Weights of a small masked image model.
Training: adamw at rate 0.0012, 4600 steps.
Rows from block 2 of the encoder, named by matrix and row number. Each number is 128 + 24 x the weight over its row's rms, rounded and kept within 0 to 255. All counts start at 0. After the name is the row's rms in percent of the matrix's.
# qkv: attention query, key and value (stacked) (encoder.blocks.2.attn.qkv.weight, 576x192), inputs 0-191
qkv.289 102 [161 104 161 118 140 170 110 161 164 120 145 110 126 193 160 132 138 143 141 151 112 128 127 138 122 173 109 112 131 111  90 138 114 120 127  93 144 129 123  92 118 156  94 151 132 132 157  54 139 103 179 168 123 124  97 170 140 105 121 127 165 162 115 118  98 117 144 118 132 119 109 139 148 131 159 146  93  97 139  93 102 131 107 127 137 134 158 132 102 124 171 112  94 103 135 119 120 125 133 171 147 141 115 145 116 142 121  84 127 128 134 189 121 153 130 119 136 164 143 121 131 130 102 134 170 138 138 145 116 176 114  98 120 176 115 130 144 104 113 135 160 100  76 122 113 156 162 162  99 153 185 150 114 120 151 121 125 136 153 103 128 113 151 106 171 167 120 137 161 102 161 169  95  94 105 111  91 131 146 133 142 149 123 136 120 131 148 165 139 111 133 125]
qkv.290 109 [168 143 141  72 123 110 109 111 149  87 119  98 141  77 102 166 116  97 108 113 139 180 151 118 164 144 136 112 157  96 112 142 143  79 130 137 133 126 142 137 118 134 131 129 109 133 110 126 135 121 129 118 168 156 134 119 170 169 135 123 152 128 176 145 149 150 136 152 134 119 116 151 137 129  75 124 166 119 123  91 147 121 104 144 117 158 128 155 121 135 119 143 155 114 167 147  89 123 154 150 135 167 169 120 116 122 131 107 118 131  86  93 140 126 142 127 100 150 130 137 173 108 120 160 125 151 111 102  97 114 124  90  98 141  87 175 139 179 120 133 129 120 156 102 140 141 116  95 185  87 116  96 167 101 107 173 108 129 126 166 103 152 115 163  78 181  84 127 121 118  96 115 133 159 128  99 110 114 153 112 147 137 133 119 152 156 146 118 114 126 128 115]
qkv.291 111 [124 144 126 101 131 151 124 158 121 102 129 126 161 104 137 133 103 103  86 134 161 137 153 113 151 118 112 120 211  84 124 153  92 116 122 168 146 147 143 139  99 125 125  72 130 149 153 113 187 148 108 134 138  91 126 113 146 130 165 154 205 105 122 162 121 130 161 100 121 133 124 140 119 175 171 135 198 123 143 118 129 115 146 138 108 114 110 131 102 131 156 123 132 124 143 120 138 102 105 136 112 193 130 109 137  91 143 116 133 120  64 124  95 122 133 147  70 117  91 167 122 151 130 158 110 156 125 101 113 155 122 118  81 166 121 109 136 108 138  85 114 158 116 124 143 111 138 142 138 102 119 143 159 109 102 150 136 107 106 148 147 126 118 155 127 140 115 140 128 155 107 123 116 104 114 141 132 103 126 153 149 126 139 121 134 123 147  71 108 135  92 130]
qkv.292 085 [115 119 134 136 122  92 106 126 111 119  95 138 111 116 137 130 118 165 171 153  78 141  98 170 139  98 128 115 103 124 164 132  79  85 105  86  94 104  99 158 186 127 121 149 142 132  93 122 128  94 142 119 124 131 128 106 145  97 125 107 121 101 154  76 106 121  93 163 152 144 159 128 125 101 139  70 120 146 165 160 131 141 129 148 132 137 112 107 139 111 115 124 122 124  99 133 121 115  85 152 125 136 125 136 161  91  96 145 123 139 173 127 166 104 130 131 141 146 155  97 138 147 109 137 176 151 113 161 169  94 122 133 139  88 125 120 105 122 135 141 128 131 134 116 152 149  88  85 137 138 146 174 113 130 164 108 156 126 164  52 117 106 145 141 113 111 162 125 161 126 162 158 145 142 145 144 105 165 147 113 118 130 152 109 123 124 110 179 111 102  94 130]
qkv.293 107 [125 118 111 163  99 123 134  85 137 156 101 113 145  98 152 106  86  98 164 136 131 109 135 135 101 144 154 148  88 174 158 110 148 159 166 124 134 108 156 123  97  86 149 139 124 162  99 123  93 114 126 118 100 117 133 109 103  94  87 151 173 137 118 141 111 132 121 123 128  94 112 138 132 130 167 119 126 121 127 158 177 108 139 122 133 155 137 108 147 137 109 103 142 119 178 149 160  94  97 119 108 106 125 123 157 119 117 114 135 101  92 130 126 151 148 100 173 111 124 129 143 111 178  97 121 130 182 121 165  91 127 174 134 111 118  84 129 174 108 132 152 163 149 129 140 149 137 138  99 136 126 130 141 158 153 121 150 163 126 151  60 119 129 108 158 106 149 169 143 110 109 126  99 150 158 148 130 114  74 115 149 154 138 154 118 173 113  95 143  90 118 125]
qkv.294 089 [139 112 136 160 102  99 154 119 138 135 148 131 124 144 139  95  93 154 145 103 121 137 148 107 134 136 111 128 101 183 139 166 145 116  96 126  87  91 127 120 112 130 149 150 130  62 128 143 149 112 118 138 110 159 171 126 129 178 144 139 126 142 142 135  89 122 118 134 127 102 139 135 131  85 102 175 104 102 144 130 135 149 121 155 107 130  88 101 146 115 168 165 122 143 160  99 103 130 134 180 119 141 145  74 174 149 161 151 112 155  92 108 130 111 149 127  99 124 169 100 148 106  86 148 147  97 153 126 154 122 147 129 136 105 112 168 139 174 114 118 124  96 142 123 118 129 117 108 138 137 152  88 130  95 140 110 125 158 102 126 138 164  85 113  71 151 137 164 105 194 129 140 113 134 172  83 138 133 119 111 111 119 141 114 162 143 169 120 117 115 140 133]
qkv.295 101 [171 162  86 139 165 123 129 107 108 109 142 131 114 155 112 139 128  95 118 155 162 176 119  88 168 110 128 119 113 136  94 144 170 105 109  97 138 109 131 144 141 164 103 124 100 104 109 121 147 133 106 149 135 152 128 123 158 165 168 102 157 125 151 131 120 103 155 160 123 161 104  97 107 149 101 109 188 158 113 131 149  96 107 133 105 142  90 166 128 123 148 128 160 132 112 144 130 101 156 162 147 120 160 131 137 128 107 112 145 119 101 133 161 139 123 118  75  77 108 162  77 140 133 142  98  66 123 127 118 110 143 110 114 144 132 162 142 159 142 137 132 132 130 108 107 104 123 178 117 103 123  92 131 119 106 172  93 136  96 131 120 140 105 128 146 124 151 128 144 120  93 154 105 128 144 100 102 153 158  80 122 130  82 147 177  99 153 103 159 142 137 111]
qkv.296 112 [113 149  63 167 147 138 147 170 157 137 127 124 154  96 124 109 139 113  99  76 118 121 112 123  91 113 158  86 151 145 126 111 143 112 162 144 137 147 141 113 129 105 151 114 124 128 164 171 140 135 171 141 135 139 146 100 151 100 124 105 114 140 107 144 153 114 158  72 110 127 136 139 125 108 148 101  90 109 106 134 176 109 124  93  94 130 108 173 124 109 180 128 107 132 163 121 132 130  92 152  82 134 120 123 120 133 166 140 144 143 156  93 124 141 138 106 156 147 117 120  98 119 150 135  90 139 113 105 160  86  93 129 102 153 187  88 157 146 142 106 128 130 109 167 133 125 126  79 109 119 140 122 107 134 150 120 122 142 123 107  81 139 126  87 169 119 156 142 133  96  93 154 116  91 115 110 123 140 146 172 116 143  96 176 123 108 153 128 137 133 168 134]
qkv.297 098 [ 88  79 135 108 141 125 114 207 142 134 147 124 150 165 123 158 126 114 141 144 107  92 161  89  77 151 149 113 147  93 117  87  93  80 114 116  98 118 168 105 122 126 109 118 131 132 115 148 102 140 157 116 128 116 105  99 147 129 102 160  99 137  93 124 114 170 146 101 164 147 136 161 117 134 131 152 120  73 153 142  98 154 155  82  82 149 163 119 115 102 128 152 151 134  77 135 169 111  88 124 135 126  92 145 134 168 161 151 142 139 128 139 143  97 129 145 111 153 118 106 124 126 145 135 125  88 102  96 166 126 128 165 129 152 191  99 137 107 143 133 116 124  66 133 111 125  96 140 126 157 114 128 108 146 122 140  93 130 122  96 133 131 130 103 152 125 122 140  97 127 159 147 132  99 109 156 148 104 131 152 108 145 108 123 143 137 124 154 155 140 116 112]
qkv.298 111 [129 128 107 119  83 126 131 102 140 107 157 139 174 114 131 190  99 127 145 136 105 114 109 132 145 158 153 155  95 161 141 125  89 170 114 123 117 138  95 115 110  94 171 124 117 114 140 178 131 108 146  85 109 123 177 111  90 131 113 127 108 129 149  82 150 102 115 114 139 115 110 117 127 154  78 105 122 149 130 159 142 138 107 113 105 121 132  78 140 111 117 127 126 169 113  89 148 195 125  84 132 101  97 132 123 162 138 166 127 172 158 113 137 115 119 171 126 110 181  96 134 133 120 145  93 128 137 126 129 105 152 145 152 138 147 102  92  81  81 139 112 141  99 127 116  89 144 151 129 137 143 159 132 161  96  98 137 166 152 106 137 144 113 114 123 112 103 157 142 119 141 110  79 114 143 107 174 133 114 142 140 129 164 135 131 167 116 117 103 143 112 118]
qkv.299 107 [122  92 125 125  81 147 117 147 120 164 108 139 161 113 165 119 143 115 126 101  95  98 158 140  82 133 141  96 138 111 141  73 147 158 137 121 117 154 120 106 128  76 173 154 153 147 147 129 135 135 113 111 112 128 148 111 113 129 133 153 179 148 119 161 148 112 151 101 109 123 157 118 132 153 175 118  77 111 152 119  95 169 149  98 116 118 116 149 132 125 114  90  96 135 137 129 177 140 110  79 119  70 110 156 113 131 127 108 137 126 163  98 138 128 127 107 166 127 161  77 143 108 158 133 109 192 141 110 151 101 122 153 121 154 136  74 138 102 112 101 149 137 115 166 124 129 135 108 110 164 153 132 130 171 127 134 145  78 113 114 112 115  95 115 154 114 155 164 133  99 139 150 125 130 115 138 115 140 103 167 140  89 102 164 111 169 116 130 124 130 118 135]
qkv.300 089 [131 148 148 156 117 135 166 119 103  94 122 173 160 127 119  88 114 138 141 119 110 129 111 165 134 123 105 116 118 116 137 137  92 146 121  97 130 166 118 131 124  96 112 142 143 134 114 138  96 122 158  90 119 133 105 172 125 124 118 159 140 173  66 112 147 143 167 163 116 142 131 146  77 108  99 135 131 136 160 124 120 135 140 127 156 101 125 132 150 109 123 103 111  90 105 155 123 150 114 114 140 109 120 121 140 119  71 166 127 169 164 149 153 138 146 165 159 140 189 119 138  89 149 120 136 148 102 121 119 117 145 151 148 135 146 107 104 115 115 124  79 124 121 161 130 176 172  89 128 138 114 152 114 139 164  71 164 150 155 108 124  99 154 148 103 113 137  69 132 155 130 164 103 119 116 151 103 180 138 161 150 115 147 164 140 151 126 178 106 120 136 119]
qkv.301 098 [137  99 170 108 115 117 166 164 147 139 105 168 191  98 117 100 121 160 154 140 120 131 130 138 123 146 117 111 127 112 173 120 140 109 113 151 121 128 131 106 104 103 165 116 141 120 127 108 140 113 130 139  69 135 138 138 101 136  94 152 112 137 133 123 163 100 110 101 111 132 130 128 119 107 121 131 110 126 186 127 113 114 158 119 100 112 130 121 158 132 112 155 150  90 157  83 126 140 152 122 122 123 122  96 131 108 111 160 134  90 149 123 110 134  90 151 165  86 144 105 167 138 177 105 114 188 176 127 176 109 105 152 178  98 100  96 112 120 115 159 133 146 117 122 119 147 159 154 118 141 100 144 105 130  94 112 146 109 166 107  88 150  85 107 128 118  93 186 151 120 129 122 126  72 146 136 140 113  95 113 111 103 128 164 164 124 142  97 109 126 120 103]
qkv.302 090 [151 135 132 140 122 160 160 126 127 136 114  82 140 156 135 145 173 155 163 124 120 139 111 107 109 116 125 154  81 152 117 149 129 143  62 120 141 136 114  94 165 110 140 153 171 153  90 118 110 121 111 108  89  68  93 173 114  82 114 119 130 136 107 102 137 135 137 119 161 142 141 131 113 128 161 162 113 122 115 107 163  84 127  82 198 113 121 113 143 145  97 123  74 110 139 115 106 128 125 192 104 170 115 105 126 159 150 159 166 140 154 147 143 115 136 134 135 183 162 135 120 121 126 111 150 166 105 131 186 107 145 138 133 123 127  93 142 137 144 109 127 141 155 134 151 127 126 104 150 137 110 165 114 130 166 132 102 101 134 124 121 124 149 119 124 120 135  73 153 150 138 121 128 127 117 153 129 164 141 134 160 159 144 143 125 147 166 106 143 133  94 147]
qkv.303 125 [142 109 138 106 115 121 150 110 129  85 174  80  85 148 106 138 133 137 114 124 131 150 105 137 135 102 128 155 112 142 102 161 129 112 110 122 139 134  96 159 124 155  99 118 136 133 122 148  99 103 110 168 166 141 112 169 173 132 143 126 134 124 160 130 123 129 152 111 158 128 117 144 146 127  89 132 144 141 120 111 177 114 104 148 145 123 133 126 132 134 115 115 144 115 129 129  75 147 134 175 168  97 171 108 109 180 101 125 129 119  92 102 125 137 123 126  97 146 146 121  92 186 130 127 166 121 101 136 154 159 100  88  91 145 119 189 134 135 112 160 111 120 130 149 148 148 129 138 182  87 154 123 117 113 125 122 104 123 130 102 148 150 199 152 109 129 107  65 118 164 147 178 123 115 122 143 161 134 163  90 110 104 127  88 119 115 129 167 117 128 105 143]
qkv.304 096 [130 166 132  99 117 150 103  84 160 118 109  94 146 141 103 148 133 131 115 153  94 166 152 151 176 114 150 140 119 150 116 155 134 154 100  86  94 108 103 119 160 130  75 148 100 136 130 133 104  92 128 114 138 169 107 125 139 100 104 111  93  87 128 130 127 117 133 183 162 118 129 118 188 138 125 124 155 167 143 103 145 115  92 164 138 147 115  99 123 173 121 155 157 127  82 128 109 148 166 143 101 131 103 119 166  94 120 105 147 114 143 128 164 134 110 117 126 122 111 146 130 166 130 168 139 110 117 162 175 134 132 131  88 109 137 129 129 107 136 147 113 111 101 136 119 128 130 118 109 115 146 118 128 140 190 108  83 114 131 113 147 129 173 129 160  97 146 114 143 145 108 150 152  80 126 140 136  86 132 126 108 141 108 121 137 118  86 161 164  95  98 176]
qkv.305 116 [123 138 161 132  93  97 140 148 130 118 163 117 135 123 105 144 107 144  85 103 150 170 158 111 146 114 101 160 153 107 131 168 138  64  95 175 101  94 125 150 123 164 130 109 167 135 138 124 144  96 117 166 168 137 126 157 162 117 173 144 117 102 147 133 120 137 124 135 120 195 120 135 145 128 110 148 160  86 118 131 113 142 116 140 128  91 117 120 118 150 122 144 149 110  99 136 104 114 143 163 146 130 128 115 158 175 119 136 114 140 114 157 128 126 149 130 133 166 106 180 137 113 100 169 118  85 125 129 136 141 135 102 113 104 122 165 108 132 123 158 124 133 124  91 121 102 108 140 148 103  99  94 160 112 131  99 114 141  88 155 142 154 116 127 146 140 142  66 153  94 131 155 207 104 145 105 122 123 144 133 136 164 121  69 113  86 127 125 142 114 138 121]
qkv.306 138 [133 159  75 111 119  84 122  88 109 114 129 151 107  78 136 120 125 110 109 118 164 109 178 109 120 124 113 112 165 140 126 125 148 129 152 159 134 156 129 143 118 110 136  84 138 163 112 143 163 144 103 120 151  98 133 143 134 135 177 164 157  96 140 157 109 158 118 149 128  97 119 109 151 147  92 148 176 162 112 127 106  85 126 113 119 131 108 128 126 150  92 115 107 130 144 124 143 151 118 136 118 200 142 150 128  91 147 134 117 103  71  98  86 149 110 173 105 119  75 141 146 134 138 108  84  69 122 117 111 139 148 135  94 157 136 143 160 124 155  98 133 138 155 154 142 137 124 124 130 154 102 128 152 109  96 117 119 123  74 154 153 136 134 137 117  81 106 137 150 137 118  90 122 139 128 130 157 114 119 147 167  91 151 114 113 118 152 101 117 158 129  84]
qkv.307 126 [ 97 130 109 138 143 163 122 136 146 124 137 114 104 194 119 127 180 146 146 156  90 113 124 115 103 153 102 121 160  97 165 106 101 105  86  82 120 118 145 109 164 126  95 158 120 124 130 108 132 154 146 158 110 112 159 112 120 150 125 114 108 168  77 107 119 164 147 101 134 141 148 132 143 132 167 142  98  93 138 155 156 127  89  99 177  88 137 151  73 120 137 110 147 135 104  87 152 104 139 131 147 100 120 142 114 160 201 121 119 156 169 165 162 131 141 130 111 108 170 114 119 124 116 139 141 129 123 151 154 131 118 120 110 158 130 101 125  92 161 128 112  94 113 102 131 121 143 137  99 113 140 129 121 159 146 122 125 116 109 118 138 121 121 135 164 188 130 172 133  98 163 161 103 145 135 115 134 112 139 183 110 136 111 159 114 114 111 159 128 111 167 127]
qkv.308 105 [129 150 137 116 161 127 116  98 113 110 129 118 125 108 120 156 111  91 102  99 208 128 160  83 140 120 153 134 161 128 104 108 142  86  92 112 120 151 140 111 127 175 101 134 114 119 115 110 138 133 122 165 189 165  98 117 163 164 121 122 133 104 143 172  91 111 144 109  95 124 116 151 112 140 124 141 187 161 114 123 150  98 127 154 116 121  95 114 128 111 136 108 181 132 146 156  92 128 128 157 148 153 171 133 131 115 140  99  98  94  79 109 121 150 123 129  68 148  91 148 142 149 134 145 142 129 134 127 126 137 119  73 117 163 108 147 135 133 170  94 171 149 115 103 113 140 138 135 158  88 115 105 191 125 109 121 111 151 101 123 139 159 134 185 141 141 121 105 135 158 117 127 139 135 157 123 134 161 129 132  92 139 144 138 148 134 126 118 129 117  98 130]
qkv.309 086 [138 117 122 157  82 132 100 170 147 120 144 127 154 122 148 134 129 133 149 119 144 120 115 151 104 155 110 111 121 114 166 124 159 104 167 143  90 126 138 102 140  93 157 146 142 169 126 109 138 159 137 151 126 141 132  99 147 171  83 176 120 146 132 131 150 122  96 112 163 137 157 129 114 136 175 131  82 113 175 125 114 156 173 123 113 134 175 144 133 140 134 124 124  95 128 114 173 111 155  88  83 136 151  94 158 144 143 147 131 166 156 138 162 124 114  98 166 122 121 126 150 102  85 132 128 143 152  96  99  91 116 153 150 154 105 109 159 116 135 137 148 130 126 135  93 132 155 138 110 150 111 184 120 145 117 144 143  91  86 110 142 107  92 106  89 155 170 162 112  70 121 139 148 155 151 142 151 143 109 158 135 117 134 162 153 143 170  94 150 134 125 137]
qkv.310 095 [112 115 174 134 129 130 148 146 119 118 131 116 119 143 152 107 126 133 126 153  79 148 137 161 120 127 140 106 107 147 102 135 125  98 130  81 116 184 126 128 174 126 126 140 158 136 116 118 132 147 127 100  78 123 127 178 114 103 141 106 121 114 124 123 170 161 145 150 141 129 127 118  77 103 128  83 166 135 149 111 105 125 130 119 167 121 104 140 153 126 107  89  80 164 138 133 138 110 130  62 111  91 111 118  97 128  87 106 127 105 154 158 151 108  90 111 145 120 159 136 165 156 105  95 138 134 107 167  87 143 117 100 118 135 120  90 165 130 150 104 153 134 146 113 133 160 124 136 143 130 179 145  77 164 160  81 137  93 151 119  96 117 160 142 164 143  76 122 125 165 138 130  95 137  99 110 147 125 140 101 171 118 120 118  85 144 124 124 111 150 145 124]
qkv.311 112 [113 146 125 120 140 145 102  88 146 141 130 130 107 114 120 130  79 116  86 118 156 130 134 151 116 160 140 156 146  90 105 113 118 141 103 147  93 157 113 173 128 149  92 134 128 152  92 132 117  93 119 137 169 117  94 156 142  84 121  70 129 127 167 118 120 178 146 108 167 120 107 147 118 108 112 102 147 113 120 139 168 128 106 124 175 122 135 138 101 150 128 142  76 146 132  89  97 157 104 172 141 128 184 152 102 139 123 125 130  87 138 125 112 115  85 134 140 132 161 123 113 177 155 105 158 134 106 141 132 169 105 124 121 160 121 108 113 170 135 123 140 172 137 106 158 152 119 111 148  95 142 134 141 141 157  97 118 120 170 122 119 126 185 154  96 109 119  77 161 139 136 168 158  83 123 147 155 122 141 102 128 117 106 121 108 115 137 132 114 110 161 103]
qkv.312 087 [108 106 131 174 159 107 115 120 135 141 150 187 111 148 130 132 103 133 156 118  86 112 128  74 112 150 110 135 151 134 137 141 124 100 138 100 178 122 146 114 144 126 158 148 139 123 133 136 174 132 157 169 120 111 173 146  96  80 130 155 142 139 119 151 138 113 109 111 160 108  95  86 146 133 119 138  95 116 144 121 117 146 132 115 141  97 139 147 157 148 126 143 144 113  70  99 126 135 103 133 114  99 108 148 139 118 115 122 132 157 150 149 123 102 156 136 130 121 155 149 118 131  71 134 185 125  96 137 145 167 123 132 115 144  81 128 105 119 123 122 102 127 119 135 118 127 169 146  92 130 121 143  84  95 120 105 112 138 136 110  90 105 172  97 135 111 140  89 145 156 141 103 121 219 119 151 132 106 123 126  84  90 126 102 126 178 134 119 103  78 101 135]
qkv.313 108 [101 119 138  88 119 165 135  85 142 135 141  89 144 179 140 134 140 145 118 114  96 131 177 160 141 118 161 149  97 140  83 132 150 170 101 137 137 118 119 105 135 142 120 134 107 122 147 145 107 132 130 129 125 174 129 129 106 150 126  69  79 111 129  89  97 112 117 161 195  94  94 149 184 155 125  72 148 149 120 137 138  88 116 138 159 134 111 106 125 155 123 140 150 159  91 121 120 137 152 151 130 128 150 175 117 156 150  64 137 129 127 125 165 104 103 127 121 105 138 108 119 136 163 153 105 122 146 178 117 149 129 131 141 135 164 100 149 122 119 105 103 128  93  96 125 117 108 140 125 117 144 147 122 119 114 144 118  96 130 104  72 136 105 133 142 111 152 133 109 156 154 168 169 138 179 129  75 156 123 115 130 136 106 154 153 142 112 129 133 135 136 123]
qkv.314 091 [ 95 130  95 142 125 151 145 147  88 119  96 111 113 104 153 104 100 108 130 126 151  99 186 192 135 139 133 115 111 146 117 126 107 145 115 146 171 123 115 143 124 148 160 114 124 133 129 108 132 159 125 130 115 122  95 109 139 154 147 157 135 132  89 106 152  98 149 129  96 135 154 126 132 125 132 102 142 109 101 122  88  73 148 127 164 129 104 115  94 169 135 128 115 129 125 158 143 127 103  97 155 112 100 130 116 114 154 154 131 115 177  90 155 139 189 140 114 113 152 119 110 150 159  82 116 154  96 100 145  95 125  83 107  95 168 138 136 124 107 105 119 137 157 119  88 125 124 141 115 115 173 138 149 172 125 104 111 107 179 137 148 132 104 120 150 126 201 108 106 136  82 107 153 142  82 123 166 156 127 133 164 119  92 134 114  90 103 131 132 128 115 142]
qkv.315 099 [103 116 118 101 100 166 111  95 143 178 113 146 122 105  97  98  95 142 106  88 134 101 142 125 120 141 158 112 133 146 116 105 148 112 176 105 154 109 121 131 132 133 120 103 148 118  87  78 103 145 139 151  97 127 100 111 147 136 125  94 105 114  94 154 140 143 101 127 109 132 138  92 126 122 152 146 124 120 105  98 151  99 113 113 130 150 111 153  88 164 150 158 115 143 170 138 146 151 105 118 127 140 123 121 123 128 141 137  82 132 154  84 134 157 168 101 165 128 151 135 116 163 150 124 148 150 123 112  87 145 135 151 109 159 148 105  74 164 110  80 131 152 118 112 155 109 143  69  52 107 162 131 131  66 139 142 159 152 143 137 135 163  65 111  90 128 136 132 118 138 110 147 141 101 136 130 136  99 128 115 130 109 135 137 111 122 142  69 120 124 124 143]
qkv.316 090 [149 111 137 117 126 127 136  46 108 145 131 116  68 111 114  89 129 124 126  81  94 156 128 140 145 139 117 149 150 107 154 164 147 128 147 137 136 113 160 182 124 144 130 125 127  95 115 116 108 125 137 150 146 118  89 101 114 159 134  95 142 118 160 126  95 117 134 112 133 133 110  99 182 119 135 134 213 135  77 105 125  98  89 101 133 107  96 124 125 143 152 141 121 156 157 125 143 123 103 156 143 158 149 113 157 123 113  78 115 122 125  86 132 145 140 121 121 140 119 155 137 128 155 135 117 108 178 157  83 107 147 109 108 115  83 159 115 167 160 158 109 148 122 101 141 124 139  58 101  91 106 154 130 135 121 123 117 153 128 168 149 142 109 152  93 120 135 140 143 119 122 123 136 158 109 141 166 121 150 125  99 129 131 129 134 109 163  92  94 119 157 125]
qkv.317 084 [ 92 142 162 155 112  90 140 162 144 106 123 149 133 122  74 141 124 133 176 163 106 158 113 110 133 100  98 129  98 116  95 133 136  98 148  91 115 132  93 125 171 117 128 129  94 106 174 129 123 175 131 147  98 115 137 129 125 122 146 129 128 132 134 142 116 100 118 158  84 143 127 120 113  85  96 128 158 143 115 102  91 107 125 131 149 113 149 116 138 176 127 143 164  91 162 130 136 104 130 117 156 131 112 131 149 137  87 141 144 179 110 145 153  88 155 171 105  99 119 179 147 117  87 134 136  99 174 148 120 130 123 111 155 122 123 179 149 151 160 129  98 118 142  92  88 158 131 146 166 131 154 116  91 116 130 121 136 149 121 126 156 128 104  97 143 164 116 125  96 124 150 156  99 154 175 133 165 126 133  86  74 105 166 108 140 117 140 149 107 136 120 119]
qkv.318 090 [131 121 147 104 131 114 165 161 114 133 126 168 163 143 142 109 116 124 152 121  96 132 144 109  94 141 137 131  98 151 126 134 126  91 143  81 147 104 156 108 113 105 130 161 107  95 117 158 168 165 130 177 139 128 152 125 142 179 107 136 159 178 150 135 118  54 160 149 104 116 155 108 123 120 130 142 111 136 141 143  85 155 139 144  93 142 105 140 135  75 128 161 150 102 144 159 138 117 166  80 150  97 136 148 139  95 135 173 129 143 136 104 160 123 150 132 145 105 119 140 159 107 126 138 126 113 132 108  89 114 105 112 124 161 155 140 122 150 186 106 126  97 125 125  71 120 129 139 151 146 143 114 105 129 149 160 126 148 145 139 106  90 116 128 156 115 105 159  98 104 113 122  94 141 158 126  92 132  95 129 100 133 145 177 123 123 102 119 180 140  74 134]
qkv.319 112 [123 134 170 174 131  73 116 164 107  44 147 103 150 156 129 128 143 130 127 160  88 132 126 134 130 111 130 143 156 114 145 164 106  97  82 134  88 164 125  81 145  96 130 116 169 118 128 166 147 164 104 134 131  90 148 103 127  89 133 137 129 149 130 101 141 130 126 155 124 120 128 141 145 136 123 150 150 118 171 145 103 169 140 146 118  84 161 143 138 113 116 140 123 129 137 152 117  92 180  89 123 115  88 118 140 114 137 138 157 158 125 156 129  77 134 140  98 137 154 125 136 133  74 118 133 121  95 145 164 166 148 107 153  91 111 131 131  67 117 150 142 104 119 111 136 122 127 150 166 122 101 152  88 116 146 159 131 125 142 125 145 142 170 127 152 136 112  87 127 115 103 109 117 147 131 143 120 132 123 108 124 148 152 104 169 104 135 154 147 139  83  88]
qkv.320 103 [ 93 134 119 102  94  72 138 115 105 123 147 155 141 148 145 123 110 128 129 120 143 130 126 100 158 122 139 164 118  96 152 123 111 105 153 161  91  92 133 147 113  99 166  94 141 127 134 103 177  94 116 115 106 128 152 140 114 139 115 149 121 151 156 135  97 103 107 134  81 126 132 117 112 160 133 134 118 119 123 152 142 145 129 193 121 150 110  91  99 147 113 147 129 124 130 113 139 141 151 153 120 127 146 134 170 135 108  87 112 134  88 122  95 126 153 111 155 125  94 159 166 117  93  97  80  64 168 112 111 130 123 158 126 138  56 157 140 145 153 118 127 115 121 163 134 140 148 104  73 116 109 108 143 110 127 111 102 145 143 120 113 141  97 108 122 158  74 153 108 124 129 114 128 127 161 104 192  86  97 155 147 126 132 156 108 107 148  91 123 102 105 137]
qkv.321 112 [116 120 137  89 139 113 102 156  99 165 159 140 116 138 141 147 172 109 126 172 102 108 132 117 139 155 146 126 135  93 136 115 126 129 126 126 121  96  85 109 139 129 129 132 140 112 158  73 111 105 145 103  94 135 149 104 116 123 107 213 121 131 137  85 156 125 141 115 146 100 127  95 109 152 154 120 107 167 123 166 135 142 125 121 138 164 114 126 115 150 143 118 135 152 128 122 135  90 133 104 108  99 118 150 147 107 149 148 140 126 122 120 115 102 107 144 138 145 143 130 112 131 124 120 103 187 139 103 153 157 113 125 163 163 125  78 113  80  89 112 138  93 123 133 142 140 138 161 129 161 136 122 129 193 148 109 132 109 137 124 114 115 100 118  85  88 175 127 161 159 151 152 152 111  85 139 139  94 178 128 173  94 144 133 103 158 102  82 120 142 106 176]
qkv.322 125 [124 143 118 120 122  86 136 124 100 123 136 147  70 110 105 158 114  91 154 120 158 127 172  78 150 104 130 156 100 143  94 113 139 121 136 136 133 136 118 170  77 131 142 139 126 132 107 171 123 117 141 216 133 155 174 109 141 186 119 131 134 110 130 106 183 147 116 109 125 116 160 130 121 119 138  96 142 154 128 138 117 162 137 137  94 131 128 144 141 149 132 134 131 129 119 151 132 151 141 146 139 168 123  86 113  81 141 158  99 118  67 112  98 129 132 129  93 114 123 147 119 168 178 142  84 124 134 104 147  83 157 132 121 124 138 124 165 132 127 142 108 133 157 137  86 150 139 117 162 132  82 122 169 112 121 113 128 112 103 108 142 127 134 100 101  87 209 117 155 170 149 113 105 132 148 137 163 115 119 131 131 121 128 123 123 141 119 117 103 148 126 125]
qkv.323 137 [165 142 119  91 159 138 140  84 112 155 108 112 161 171 108 150 117 106  92 152 142 169 145  78 149 124 132 108 143 138 113 189 135 112 124 124 127 157 171 133  87 168  90 188  85 131 146 127 136 138 141 146 181 160 109 135 167 147 152 110 119 100 128 143 115  91 139 133 137 101 119 139 131 125 132 127 153 134  97 115 117  94 124 149  94 162 108 135 111 136 127 150 164  96 165 150  88 158 136 131 162 148 172 139 111 103 131  68 154  97  97 164 154 148 163 116  83 137 102 130 138 119 118 154 125  93 140 155 100 138 107 107 126 146 146 131 124 177 144 119  87 100  97 100 111  90 114 145 160  85 133 116 116 125 128 148  97  79 107 139 132 144 110 154 132 126 120 104 107 128 120 142 116 142 116  97 125 128 152 115 114 117 137  96 112  92 141 122 137 130 139 130]
qkv.324 106 [132 135 151 124 113 130 162 120  89 115 164 119 114 159 110 143 105 115 106 123 154  97 155  86 146  82 101 144 121 151 121 136 118 120 115 134 179 134  96 169  88 161 132 127 136  95 116 180 151 124 131 145 146 185 115 121 145 164 109 111 120 138 148 125 162 126 147  99 120 134 111  98 133 104 110  94 158 152 139 110 124  93 105 130 130 128 107 170 113 130 165 122  85 145 130 177 128 179 192 153 144 128 136 129 118 121 120 152 142 111  94 163 103 147 108 105 142 155 129 122 110 146 126 154 110  77 111 160 127 110 145  76 105 117 142 146 132 137 137 141  91 115 109  89  89 110  93 122 149  85 118  91 125 138 122 134  73 124 134 128 168 144 110 126  83 124 132  77 162 165 139 163 146 100 111 118 119 125 172 147  94 122 132 149 141 100 129 145 136 108 150 131]
qkv.325 098 [137 121 132 129  97 113 102 102 106 114 154 119  91 125 150  96 142 134 119  83 144 164 103 152 121 135 124 121 127 159 139 130 164 103 180 122 177 125 105 156 164 120 145  98 144 115 111  74 155 142 118  87 148 135 117 134 112 105 146 138 172 143 114 146  96 143 147 136  87 121 120 113 128 124 117 158 167 161 113  97 108 117 126 117 131 120 116 121  88 128 144 122 140 171 120 119  94 102 119 102  98 146 167 137 163 125 122 125 119 173 159  80  97 145 146 139 145 124 145 166 140 149  79 144 128 131 134 121 112 139  92  86 111 124 124 144 116 138 105  58 170 108  90 153 110 119  97  95 123 122 131 100 152 114 120 190 126 163 107 102 137  67 127 142 141 111  76 139  96 146 138  86 128 141 132 146 120 108 118 121 165  99 153 103 132 171 132 113 107 100 123 130]